A small contrastive audio-text model, trained from scratch: text encoder norm rmsnorm.
Rows from block 4 of the audio encoder of a small contrastive audio-text model, named by matrix and row number. Rows with one number belong to one neuron. Each number is 500 + 25 x the weight over its row's rms, rounded and kept within 0 to 999. All counts start at 0. Numbers have three digits each.
After each neuron's rows are labels from the 100 clips, of 14976, where the neuron reaches its largest size: "responds to" is what is common among them. Only what is clearly more common there than usual is listed. The data: short read English sentences (LibriTTS-R).
# u: gMLP up (value half) (encoder.blocks.4.mixer.u.weight, 768x384), inputs 320-383
# v: gMLP up (gate half) (encoder.blocks.4.mixer.v.weight, 768x384), inputs 320-383
# out: gMLP down (encoder.blocks.4.mixer.out.weight, 384x768, transposed), outputs 320-383

u.437:456458515482528504533480509508483510496482537545500498466486483510487473499508507487484513520502466501486526505485509490499519494498513474474473462505478483527528465515527505485476492464523476
v.437:470465501517535518473497505536496493508499512499480503542467506481478450494511518544525532463503528472470522493514500521496503504505511471483533510505475478480504497465471544477497500493551505
out.437:500511476520445535471511466515472466518450489507529491480520515459498493516506474478500494494501513478523439545458547531488490516472509519527489493500530526475495507459483516516492468528527525
responds to: the word "was"; the word "it"

u.751:523506494528533504483503480504503493522459482501469470481470503477493502473515479431515496449494484459526522504485490477516555482528527477496510477463535504536459483475464514497497479490527493
v.751:505503479470487470559519506507480458522472488493460510507506480460518504515473529502483480455512476488512507532525473486453487476496497553487510507528497550486495478516521529531498515502508545
out.751:480492512510478493534523556471513464521548509490521471523512487511504527546476527484487464490499501472537505515495500532504493492499523510515475508492527481472510528553466449513479491499518515
responds to: the word "you"; the word "he"

u.539:484494497508495532536573481451511518504523501517511490478488487492488490481498492486524503496480532486484522510509509521486476525479490464492500496583442482533452529529481510465459520492492497
v.539:472543536476485482501484522501520489516515517485513510463493518477480507503497478496489518526506522525472537457500525483473497497499514549461512473505502490494488477528463487493442547518477497
out.539:465505497545506486505521498516511521460505506508502489457531492526501497497516502482490479455506486500530507478472489473487528486502531520451515481490529538484528528519501499536500470555485493
responds to: the word "you"

u.312:517464479494463498530489461452518535481496459518511469475494522498500513506497475480528448495498524498494495522514504465517490448512458500475505480490465495445500522543543473534473468494496466
v.312:520497492521468516482505481494511481449498479494494457495482490480484467513474464487531466488471525465511508505490508501480495473495504457474430499457507501495517532458474504505499474467492528
out.312:508517497528469479480476488531480469460463507511495534492556480505513482516528493528535531489514487498493504509513509541531515471513556500464511545502461496539484472486494489498492518492559469
responds to: the word "and"

u.173:532488516527523498508516536490546498485487524509515503513485498503517549485450538513512506515473469515508528466491480482514480521484493505505515481508535442523514481486482524533516484480542476
v.173:513492528482470535548490519515535510453507492486497529507509526523494511489462536511476495503471441469509480498496509527468501484518465477518513492441510455458487499489491492463500472473485519
out.173:492486527502463506519537513502479486516476468478497507448524527491518527497479496493487448479512557485486474512510485504480463475507489474477507522521514517453473535508513509475429512456508486
responds to: the word "the"

u.550:486457470505530508540502495534507479536538484512528522526522530495472502477498541532542409505513466455505480507503496494530491461487548489497471501509529488514550460558449492473467491507503516
v.550:546499507515461507482508520482496540477509489482470545507534523514497501464529520519489505535551507505479503498496525485560517478479535478491481504518494508508490526506486483512503560503526489
out.550:489475503505495524483456487506485456462508490491487507516484462535490500498475504539485507455506492492536477531505534519455480476498514506496479512514513484510467499457502455493507484511470495
responds to: the word "and"

u.144:473512512473499513477479524515491491523516513482478501489491508541522545490529459450494528476472519512463448469482458469533537518479514497472517504481511529516507494489517536469530509472517472
v.144:515482494510493499521515465516507540501456520483477507474485517483472464467516494500518522505495486529472477512521469474446504517486532515491522489506465533520535493476480467506456554516517509
out.144:486468519525483470482540445512523498483457549490496453517492513522522510492496489527459470488504492484505500510494505509518496439520533530493465474484490468464540514477464499500478497533466527
responds to: the word "you"

u.117:496508482500502523500516500465436499492481510550486507546547492538550519501469507494468523508471497505500506516521489519465500499482474513510539483521455487478484535496471485483451478509521508
v.117:512493476501493500537526526506504478493534476494485483549510558476514512506499480484533489530566483502465478548452540482470536512515504487510520516457489487521499462471437484471496484473498498
out.117:466521504487487489549494543480511489490477498476498523481459496512517491488515515560466510485521488501495474511455478515510510468496524500471494514515510503529504447502545537526469491481507516
responds to: the word "not"

u.150:488503492480507504500486507450499484497530515473503496520499500500521473463476465505496480504502463505520493501491502477507457509532469453518504521500519504475520513482593456504526506487463465
v.150:518501505495516517499519509486489526484479538473520474505501484534460451475507477495498490514506504481482487537487478526474538526506503512494458486523506556455501509458542501521467535508522475
out.150:468487516504500508474516444465479499554474503489502510484508429439478471521510507512466498500484470574528503475482510501461498506527516487508477470502508530490500487517477481497523466534515485
responds to: the word "but"

u.666:504477551469469509477466502524543490482516464458461519517539561502534501446484486490491476544489537522512527473500510504465490495496475498453506491504489480496465500513509457513494448503502533
v.666:466498525492495538509528482506466545485520502483508473515509527487476466500516459535476521509498490498525495483493528538488533464532521486518504532523481445451534537533533522471490518484469501
out.666:518482542517486459525521489504530465545539524508482528506513508504462523522532514524499447477526494436471510448500508501466471474536510480450502477482492523541539502463497508474527484441475495
responds to: the word "the"

u.75:481516494508484526502484465547523495500469526497485552493449484528486503519503505499533487502474485478458511549502516492509522478499497494574494472491510466502475491470478444469468503506513452
v.75:461445483507493529495497545495459504518494526554490482479547430517520510461472464531550477500499501466490481526495503507495500506558513500512552527494539466473506489475518456513479526497522505
out.75:516476491566452465505465474498517453496506507477531507485495529508546497522479541476517505510511502496523524501476503493481496541512521483444504490527473485500514489509504530515490503468515477
responds to: the word "he"

u.49:537460492481446491576516530502543517513490457458488475489500493519457534521507491490519503503506493521473463504507430521452503490514501486477511498519508500506508519478547496514503477520523507
v.49:509521483529512450472466515498532464509518529529462517495513516442524451485484494528504473486484521523510463490508433520536462452453505529518508492495491462484482509535496504540516545479482510
out.49:488543486461503495482504482512514494506510523523502523513517495516499522478510493530515468536492538456490530512465474518517476484476488519494516471524449499530475465520465511466472487510484466
responds to: the word "she"

u.272:519517462500481508506533541473518491499484513480497483450536470478524483482507531486517494525498496490488491502482503494506484512487480532532499502509482485491494512494497507510514465487556526
v.272:533482474475500535556492498474462458514557513476503465456509517506492508487482486505455480486456483471495463485490468510486519520493471521548557514499489487465446502512465500481480494496471495
out.272:540530515507543485473447502490499566545520546500528485542472462477480509548506512526498459524515528484495562515485559476512511517492491526512489469515510523490513502520550502461520486523458478
responds to: the word "i"

u.575:498486521501531469484485544497504485528447487498457486475501505535527537497475554508516453512491501480542490498458492492478495489506482466443448463473525513519481494542551472518520540482479510
v.575:480501512520523492459483476508525494513498509465532476487466519474528458486476527503503514537524539494505522508484526479516484516486494485490470492464544467504513520547487501489472475453501526
out.575:510504512527437490540494465516484504509520469549513533458541529486484518529559498520520493507485511512498461511519506491481493510552516483498529506486518521478477527495526538461496460483505442
responds to: the word "the"

u.692:524446492483501541457467495495506498472500502497502486478488537503518471538459502490529538471506515523475471473483480518485525476507481480494507494503529480481475453541489518525487512516478484
v.692:509488493537478485492537460521490513509456519516475476466472488511495496522541488508504482443497500506487506478455445501486494473510474543497515511531557487545493499475513474495462485509484438
out.692:482489463518499466519541421553496516524542491483501464485524461504545515499529502487497523517482499451513493521513469509485500529438539555490513495516492505469491488496455518507483488539518493
responds to: the word "you"

u.342:514475506496534544456484509473534539511491498501525510470510506490495465533463471518495487512461493449463507536488530475478515506504503496500533439501551490482492488532515510492488510469508511
v.342:511498517515535506494511471481467525478508493478490459517451532483545458503493514485482521535495472484485490494514473498527492529485520499517490495519530499510479495554480515492488459499506500
out.342:505535438550468464535488465519497474493502536459482514567491502531512507503502458485496488517503506495463470482562496477508504515504502493527510539517489523538529498507503487488520505486495511
responds to: the word "was"

u.446:506547527499524496458499556531427473484529492521526513511485467538475524505513457446465519478529469461497547480518493519524506507514470504489474518497517505483491472495534533507434509539514516
v.446:469482519495496541548480470534457526534511500530519588501461487546514517514480479460506546520530548520539503538482484531501505491503561515442486509472527501506503534489491473521539521515516517
out.446:511511457471512520523506507467521497451494492498454503477460481493505492488487488482488539500518482492512491485470495500503472498506490503481517504489531546481495462528505508483538460451489524
responds to: the word "not"

u.200:472467522538449491527503520499511524556469527540486467532447482530485485514503528483593500484515490518480535477509504537510546498513486498496530479490500510524475524476513487520489495510548498
v.200:487485503464481487473510488525488516512514483475488485525496539561496505502497509528529484545531508487470502474502482519489538491493501480518496490523486531551510478491507497490520495483470480
out.200:491505521443494515504506518529512547477499479509479517437529463495559519495467478504522489538466550508504444479538518540448481497524507477515456504535451472460512521508573521483480481519491464
responds to: the word "not"

u.283:500520537528507506500504451503507494530510471488500470481476484492440500464506488483508493505466476464514478507537509527479510541508496477504520499532462506506489470550474528498526512506537472
v.283:492479475469492515515464534474481525477523468488481488509487513481524514497473507485500476527498522490545552498522481544518505538508527447500523525525509469465469473511488433476463518473522494
out.283:528492504486515512474488515510516507506457493478493531507474505514514519516484516505447479486503487539478529450526444505526463530525535533514468501541512508477517527496518459492486507452468496
responds to: the word "i"

u.10:519488459507477503512517497545498494503485496500470462492493551539479489486523517488482508439524533459510494506513492534477543472500503507490519508572519511502508451540505457506484512465521477
v.10:554489482516513496555454490518500483524540516486529535467465499470504504491500493464474545475468463515503498512534532471489497505470439478488469491506546458468503521494510500521463539501507502
out.10:498466456491495477522476524540525506449457496512512465482467462431483459470533506505489461506485493480485490529486464495547498453516459485507445526502516481458511522523488509510500492554532484
responds to: the word "i"

u.628:552530462503517475484481494472494516502490470507450534479532508500494494538499489508519491473503481508523530471456498471545464536448453472532497471501508505447497535481496510521517476514481506
v.628:488470529526467506476488525495500489532534538500466502493486438487501530504514535493558472482464511533472476482516532511495502507485484530500481540543476497478501475470510501522496466497538509
out.628:459468516516499476507484478525507520431512471517528496506509520493472473515543469453501500534496544523524491479557510475506548481528492533492509502532493528480481546504516524498459521508517505
responds to: the word "is"

u.725:512500495467527470527524505545546490481511483487478499490490522518466466486515471505479473495467517483473494476480457456529507431477491558507494533540529499503471518489498473491470523453459501
v.725:478465531523467504503503501514498507487495489472528525520482542485532515504536499465529506515503513475524482471492495537527490546501482496445469513451466438487519507517497515531463472504527510
out.725:462521508482510508487474507490506546594471537545504478555497482509496464492478480464523498483505518504500473481507540565490495566489517478462520520475495520499527530458473514477523476524507504
responds to: the word "not"

u.656:521482501499517502497486550513504525489490510480483466505473541482528471513463484500513489486445501458523518457505480495549494476487517447484494477522511512488467475519500491558512495480507509
v.656:526474453517459506514470515486464496475527518471515547478473494472486525495523492535505427501481467493506506467505510475499480536494483506526526491497452522473469498486493490529468507511508514
out.656:470476523509480478510537473481512494517479471504453520463524511522498506510509521483494494487497518539489519512531499491515519504512519526503515465478486560508537506494462482474557442511482539
responds to: the word "the"

u.238:526499497481467507488488523502467487472490491501502515495526493547495482516491516495502553480497495501491484496490524485507509523480486499503507534536474487457510491507518505480447478511494505
v.238:481537473485490532522505498518499487529475485462492507452483540455553519492540520501539504504479464534481447534481457541490516496547529446500465504475523514487451488486472508495536485503497466
out.238:478495513482502498517588509525527545479457537456465487505505484519532494500501517472480479528526475504505496534475470545518512511491485481496499452490466504535515521471529506558502463456545562
responds to: the word "was"

u.146:523496472488520532507469536529490529510511547526550522501535459519508513495472499496500488503486501501521559542462476494538488475509555525503498489489512521501506506486478498471529501498485509
v.146:499485504505534479498502541501498496498507494479446514509505462488505503542516519508511517517476492530524503531538483545512508529514498482524500504502510522498494517488555523514519502503471502
out.146:505514501512500549518491435481524482528482507486488468537494501485485564534458527467510545506484476521519463465519545540490528544471490490500527467494468489568521515531560489529493470489497489
responds to: the word "she"

u.735:437490518492484457508518500445504552505441534472509497457486531476510520492443503484497480484534449506525505488506532533468481498487493504501520507472454522476507491470515500488443450520543486
v.735:523481505549490486463518522529528506538482517509475534516496511510520530449474467487510468516508511574476501531526492523530516507484511466525525525517437483500504528481484545451496479458502544
out.735:512497515508534526497462481442504471492494491477490478493496484495475499534510493541484485534464494495466491459501471523486499540518505525464476502553502521493478465517511510482482519539509462
responds to: the word "not"

u.4:478541491487501506523530509526507474485538511460488523489485503491501493519473527446540509529489518513523492496483491470497480467434512533489514500455483454490504463509496463508566537537507483
v.4:489510510524463526527538511506505510483531506490484485474498528477491468488466486486521528524463511536524459518480470450520502548455487511507543534483475469481516492522526477481515530524449482
out.4:489489499461499526449490509536486516519479528478518507529532504505505512531506538535491501488474469506504494513469507514497488472514510527500484514530517575492487541472472477537486491536501495
responds to: the word "you"; the word "how"

u.479:481498460479532513506508462484525447503484511528511517517516541538499468496489483489546503480496537509488479529531519481500445478456496545502524518523469490508499512519519487469457495533529420
v.479:510491524408486559475460495501472484481510529548514484515470490490504472538534478531515468538487476539516502506476525523504470513514463470503512460499508493465544530459488493468489506524503555
out.479:502506527520487484496545496500478507526451488510501514536497516482506518525501499514492454492517501544494501499496479501492524477518479490469484512491455511523521486501478495510479512489484513
responds to: the word "the"

u.510:453504486520499506451459496508462499484453478518476456502487493511494519499494509515505484497487509460484507471496507458506520517502484497532522468481505506480464525489500522532466492504501515
v.510:520475494527488517536481508510529522457472513520438534490486492469510506500477518507476484468501487471452484494515502496521456519477540476498486499572510503462462494512506513514480508523495432
out.510:493464572491542521452527522494473499530491488485466509505479497511477540539517484493474533498500460529503534518508490481507499492480488525479482466528501516470497479545523451491481550466516480
responds to: the word "said"

u.701:553479462478461500451477538509496497493508518456539466491464494514568501534505482495486493500528484440484495504535531495504521499502524491521523501507482480523479471488528444497521433507481503
v.701:495476499486501501476494536475502470521476522420530497548487496534526516513470509497523483500485493452491504541484502480503496510569498458495483498486512479503498489508530498505483481434476481
out.701:497534434484501537516471495488478508477506490535490502451455528504542504474510496530506544481558490503513471507482490482504504478509512513472482531490464492491516492532500505495508514512495533
responds to: the word "i"

u.710:489506517477510509500518525481483513472464494455490468443477507484492515558506507492527465478490519503471467510492483468483512497495532522490496486522525510508524466466524492497488496510505448
v.710:478442513497527484470488481480507481501474553466466489536463499495501481517508477518515518500551524520509432497529506494468543478465516479430519526493511508508473465539502495554529483503460484
out.710:483551515512502495497470510538506492491561493522493489529489553498499523462492486504499463492533512531490454505582525471458519535504521496519467483445527452520456502485431474488526493483519509
responds to: the word "he"

u.621:526515477492498524541525469457537471498512492462506497501470507496498499517511527482472531493521531459498555521490536495492501522496528475500516530564510525494516456511487516486485488464508480
v.621:498486491517454487517504479490439513478519459538507483525506496490482476509532494500477489489514493507455503508449493478461496517482471467473502479530495520461497537485493528511522514448461500
out.621:479513477478529476525424506500470510558504523495509538458505489503499536534496469510479472526471504512458531532500463514495524484499520473547530506491491477470455525490523527489506481529506477
responds to: the word "and"

u.663:538520473505521495516487431492478486480492513509490481538521502550490494523504485493500536485487525454513528485507540529489482484490522526541524490546522526521558454535477521552485503536520501
v.663:502534480503517453453508436490513536516529508492480495533533503465484509505548489513536534560466488474473509488477482508505482483503511476511481474461490442499503528481465541482492486494530492
out.663:520513490492506515515516476516485496452494456493487517506524468523479545495476507490520521485518533450472506514505508485505501493480499503456513467496491479513499467506483481522500498530546502
responds to: the word "said"; the word "he"

u.68:480484457511525472487498505554520515505538508447514488458465500458509533524495512499468516473518535492509526497506493513495485503429511470484483544526498445539505496539431532486491510509527493
v.68:474468484463519479471484491515476481506487499536513453487465556496514542494562533526430490471500507534456493520501502490513495514462500454528515482508514502513499484465487511475475533528523466
out.68:470498528470499486513534480454476508480484453533508507481519463511514478511511489538509450487510458491500433470454451504515500505500493524523529488488484477492465526479476509508541507502506498
responds to: the word "he"

u.107:504460544488519479532499471487549466501523475514440481479480501477496470514526505489498534484497460466506496489519509503560520485520511456509520548503420500494514458479514523525459488467543519
v.107:494494500485493511530482490476494510520496460492527475505475516509510464502482482498517459500453508538500480532507509484471491535507480454486504455499483548525515492482540524498463495523459495
out.107:483525452481486506512448491496509485490494439495520534448506531511494476496497485468488516509485519542516507498484467499501499496501553534514507522525522510495514497515480507504519489516522490
responds to: the word "i"

u.258:553518470536446520494522540500512513469475431514491502525537489473518465485492483485479486537466498503484495470529493500501503529511533530458519460506530484483489535449535504465501509474519513
v.258:530513512468505509518517493488456523480472473479513501473488490484509527479440495492507519489518455486507482497501507494516461501471464528519503520517520561505498529526491496493530501480452523
out.258:484518527489551485475494487504527500521552498478536519537503485522477492515507473550488525478485539510510527521515530476474515492489531481500464532482459462517517515478490515471514514440483523
responds to: the word "i"

u.254:492526510513501498531486541498523483479475528511506516532527462518499537490492496463497483519499483457504479521475519479464497485477468519492530502541520486489544518490452516491518497472495517
v.254:518523488491489501529485507503451497492550514506550476460524502505487504550528552515523487514496467499497518502511503492520506516504493550541520516542552504502516511536551460459516519478455512
out.254:549494497465534531487482499486503469532508469508458459477495521488469505495474524526465499495499510549454506499536470509523475535520514500522484498512495504494463473520541489491497544522515470
responds to: the word "she"

u.705:519506478517483487525517510537501464482482490516464468547510527496503504523488506576541510522487498567490445488542532489500474510459478486496493525512500512515548482504504492477494487492483533
v.705:504533488507498458477552462494529491464482490538504509482523523493460514504488503506507501481524503480481494514501496493499478457442455473496504499506520564502484499463480510474480527520500516
out.705:477477516479540501510542545484493523514496495494502549511503490506505472469457494507463494487505453490510549532442496539537440500494496547504485548508489467471498523521464509533535536532480475
responds to: the word "you"

u.453:550462506507515520481482482477541495474511471530509505483495483503525510498519483507531487454497506472482506525456521456525521496499447482518499465458482489512487481518506518471525499508492504
v.453:464462530511496523528513507493497508561484504476498496518525516498535496533497512458508528485545502515523505475496500523479470470471483501493510548467490540500512483555508518462465543489554509
out.453:500487529490492462528495493520491503505484494532515519511570497498513520482486452519499490519525477503493501496511527485449514480482497472513525490500476481461493517492461528428520483548446488
responds to: the word "and"

u.327:511459495487518478457483487491474491467489485496542468484505485520509501504441494485509483506518497486532520522478484519495479530489499485516513485511496517486514458484467520532505473491521491
v.327:519488517472502500502547500523446489510480481489491504500478490485486508485504542495441525523509448451531479521486474478460483512476487486551501514513529481521511501506485532527509504501492476
out.327:501499507512511498494493494513524526487484472445461545535462506512534512495538474504464491505465496517505508490471467501518458525468468495509505500510466508473499475509464470503526511504480498
responds to: the word "he"; text has "you"

u.727:538479501507482551552469508458537528530512505500518534534474486524456464500468474490485526498517463485496483516530530479492481516444541502460512509494508496465519562505515466469464484516513469
v.727:489476456520510531520505506474489497444523484486526524466481500546506503502493493515582503527485447502528526494474500472467508489474489506486451456489504472487520544481509459487504456462483525
out.727:565485462462513510502472467480510488555532496530547481478506474538502503527520517503481546491488532464504528537499493507540470509483519508528466544461528436505489493543531480502508502492458539
responds to: the word "i"

u.40:520466437511508485474500498484518495465473490469476522521483491509484508503521481498493523462524526501453493459527521483479504536520499488524502435522524493480498518515495510488475510507534556
v.40:452518534517475543518497460531504462528458521488500513464518461512510510514501513481494457463481516428480511477499519513486487489492515514516551507506497485552532481535492469514487511490516490
out.40:486518460529519477500528476498551538511508487496446525458517497517506511514532471434505505475490543461484489494528471508506493485491539529473470526501540512474535536532499526498496486531497510
responds to: the word "you"; the word "he"

u.513:480457482494485549475552526549499486482498492506478502510515478496491478467467503471485473489488516492517477454514481491510465499490506488489509527496506520482451500538545479488471500480540517
v.513:467533533493517491524536512489495486513502497503516477484472452518524538519504501461467522521470521526518495526469518536505488467471493445462501500491465478480475464469514513480469541527517494
out.513:511517490476506499463507499482499495492542474502505478507473528497459482523500481510511488491502473540527491492500528534508504498507492536454538516498499482525525502463493498489488442520454495
responds to: the word "not"

u.600:525511506495491527484494556532515504513476486447531442488489488470538488510495509475503514489502468485511505523530509480490464496480496545486458514440493494497519502493465490463515457509491521
v.600:484471466517490527519515553510500531524483520472491471503499464470512530506535504510476481523466483519529509511521457489524543519465483530455488496501477476472500475529521537478515510495507508
out.600:511524512525511487475479506532535459476490533554466489509513505509454560525504468540493542487521500472525436492553494490486489498493488439525542489475501512528457522527492517517496498492491560
responds to: the word "she"

u.45:540470535517507509446503509489519487532478525521497480490555485522481472512510518554532472558521499493517490460526502494487523535512498503514489466522508508469496520526527490515491504542528505
v.45:464500522502477502528516460492491461478499475479504470472480499537507560483480485497517504500464476468541497513518492540467536505519495481487500486500496510537472515497493512470520539493499538
out.45:516509509496485489480515474510467504527490514481519493546491499474536456498500474480508496458518460511572532508505512527513482497469502523486510485506516461468479464482509504518480511473474515
responds to: the word "and"

u.434:541501554527530489545465536501483506498521519479473513486480534501493486490532460538533424522533480483434460521488480549528467501551516547465520507493558515468478519509501491481531501494508482
v.434:537455530472505534497472516503472491475523497456483483517492497484511536542492459503543503520547497528540518484520516490461550506498424484499495491538497456499499529460470511488519474492445480
out.434:516500471530502458482487452560493495530525483483507489543527529557467467482477474526499505473464465491496516466506489500495523469496480455556496532505502486482534522485475515484501474471530510
responds to: the word "and"

u.651:468471522529506532459535555527509530507482494530488481505548462461494496511543508498487490475513514504493491497503514505494479525530487522494484507516497521490438474502507491457474455507486473
v.651:505488473490495486484480470531497463513485453534483513492487497438526448520498529509501494468453488461476530487497538473512500492519464437525508480492536513492531494503515480471527479504491487
out.651:521483490537488470511495508555490488490478507499502534490483498474527520517482504499575491530472476444511498536519548497510532510520500541479495456518477527485506479474513489501495491508516525
responds to: the word "was"

u.497:555535528529550476497512486465492515544515497473483483471467534498524494491511578456553515502518526535486520529499513515482507516551507511480571471475503461498477550468503520470503530503519543
v.497:492513516535515546494489511475484501487484534553509534460487508534481501510544528485479457513487495503523500511481447459559521486501511530520482492485511504512552542507515530508484503536519509
out.497:451511484469535446523480488490461520533502511468510506499501484479519511492535499533503517482512457483490514440548493483496493483519496471506471491508536534451514476512510526538524511463492496
responds to: the word "is"; the word "it"

u.371:530521477482521512481480526539531564539501515483507493499478522509501518469504500533465530485467515506468519524484519448553518544499495494529459463499485526524483493521528474499466516519486499
v.371:542488499474514476534488506486518518479442480463461513499528500539538495527508517511501509450513509514547533561488481487510520483489503497491467539565512503511456497464553533493548515498511515
out.371:506475508540510472490486508493484530500518510477456499509494483454517464515507527480510508503534499561510491489485546509495502450478479475459520465512506527582531556472490470507514444491525499
responds to: the word "he"

u.265:536532496500536477516515505460479505478488514507508475497518521513476489513448480552511451503526469463454456521501446506494562522500491476492503518501493499500499495525518519516518501502539527
v.265:463494500488552542534477525464561498458498436476508513559500474524535522463496496536530511489543494533518491505519495485489517475494496481495482471504491474443489505519515527484502500491490503
out.265:474517514522542479505492513520532491525502477505515562513493506531523510510488497502517450472454520523522506480521561477470535473482498508495498504513506523490518477529483523484549484483548488
responds to: the word "the"; the word "and"; the word "of"

u.653:496478474477530491533514468450495526458531474530465493479454521504478503532442510514500468492490521475481496483460462465469537496513486486479499494486500521492497515486486495495452487456497508
v.653:492477475485519516495509452502447479516517529468450537489506481491520496506490504483513520523457529492499546486515490491501454491450450534555517502496482520495527491485527447480480490493548491
out.653:486530475520501515453455479488519477561495545488535539516520492478535472495571508471527505507531501483502491523526546506541491509494472520530531496511512525477478521508483544505529496546518507
responds to: the word "he"; the word "she"

u.9:481513470497505474495472522534522503507514507523494462500509503486494455497505511500491520509506473463518521500491503531446512493523518509491459532489509542534529506472497541488490501465507523
v.9:489500520518531471488485545507508490488478478463504448490498483495485496499499527494517531531497499439532484512491485495499487444460529503515473521495461509474488485440485534527453513480512549
out.9:522497552498514487462492450452471501453509499538460584518548535529495505507502484474488475510516472495502514548492468527503493514476488484511486485486504509470471472480532552555474483484488477
responds to: the word "she"

u.8:495505441529485481545497526481499536509490482526512468463508471447490514485475473530521496496519499476502477541509505436469480508485525497501487533556479503520495479542484482492502477476499517
v.8:445508551506537520518521516514482505476503527517488476537517463467503487530521513498530482487482509503517527513534475451503481469505519527535540529511491503485492515502493502504535532475495450
out.8:499495472532519545459490486500490486526469507477464533508528496501493513499508507460530522532501456532495536533494506512495540516471521523498519490488472516519479483483490522501474529567510491
responds to: the word "was"

u.467:512525518535507509500504514568471485493497531497462522455498445473489541475489485547520469512512505454509495511500477492475501482546458466543478512504456522517477427498505514546490542515503505
v.467:474539461510523472505498501466484516506484465475494482487531491486484504541465545550532505542484473490560472492511478476457499515480503478463548500509484485510492472504516522484500488471482470
out.467:516517536502465529472512528501446497493492453435504493483532526500477554499511517464498540486485514522498483538535491498517495541457494518507500472471548505487545502487487464517536471484521520
responds to: the word "she"

u.84:447504524467536527507535511491505473489454501492506538521485471525525464471508495448480519502501469494539495568476477503469487517490484495525524517474434503478491531485492452461437514481513497
v.84:514490503472555510477487472511520461512478543429462475474495459489519460525490523474501494475444498534499513480526490517504501510545462463505467490514500517490481515487475465473496443554493472
out.84:522483480521479470508495523519484514516488485511502488520511465491464507470498508539489500484570533488470510495497507516518495475498517506477472481496528502530481483501526512476493517554499490
responds to: the word "not"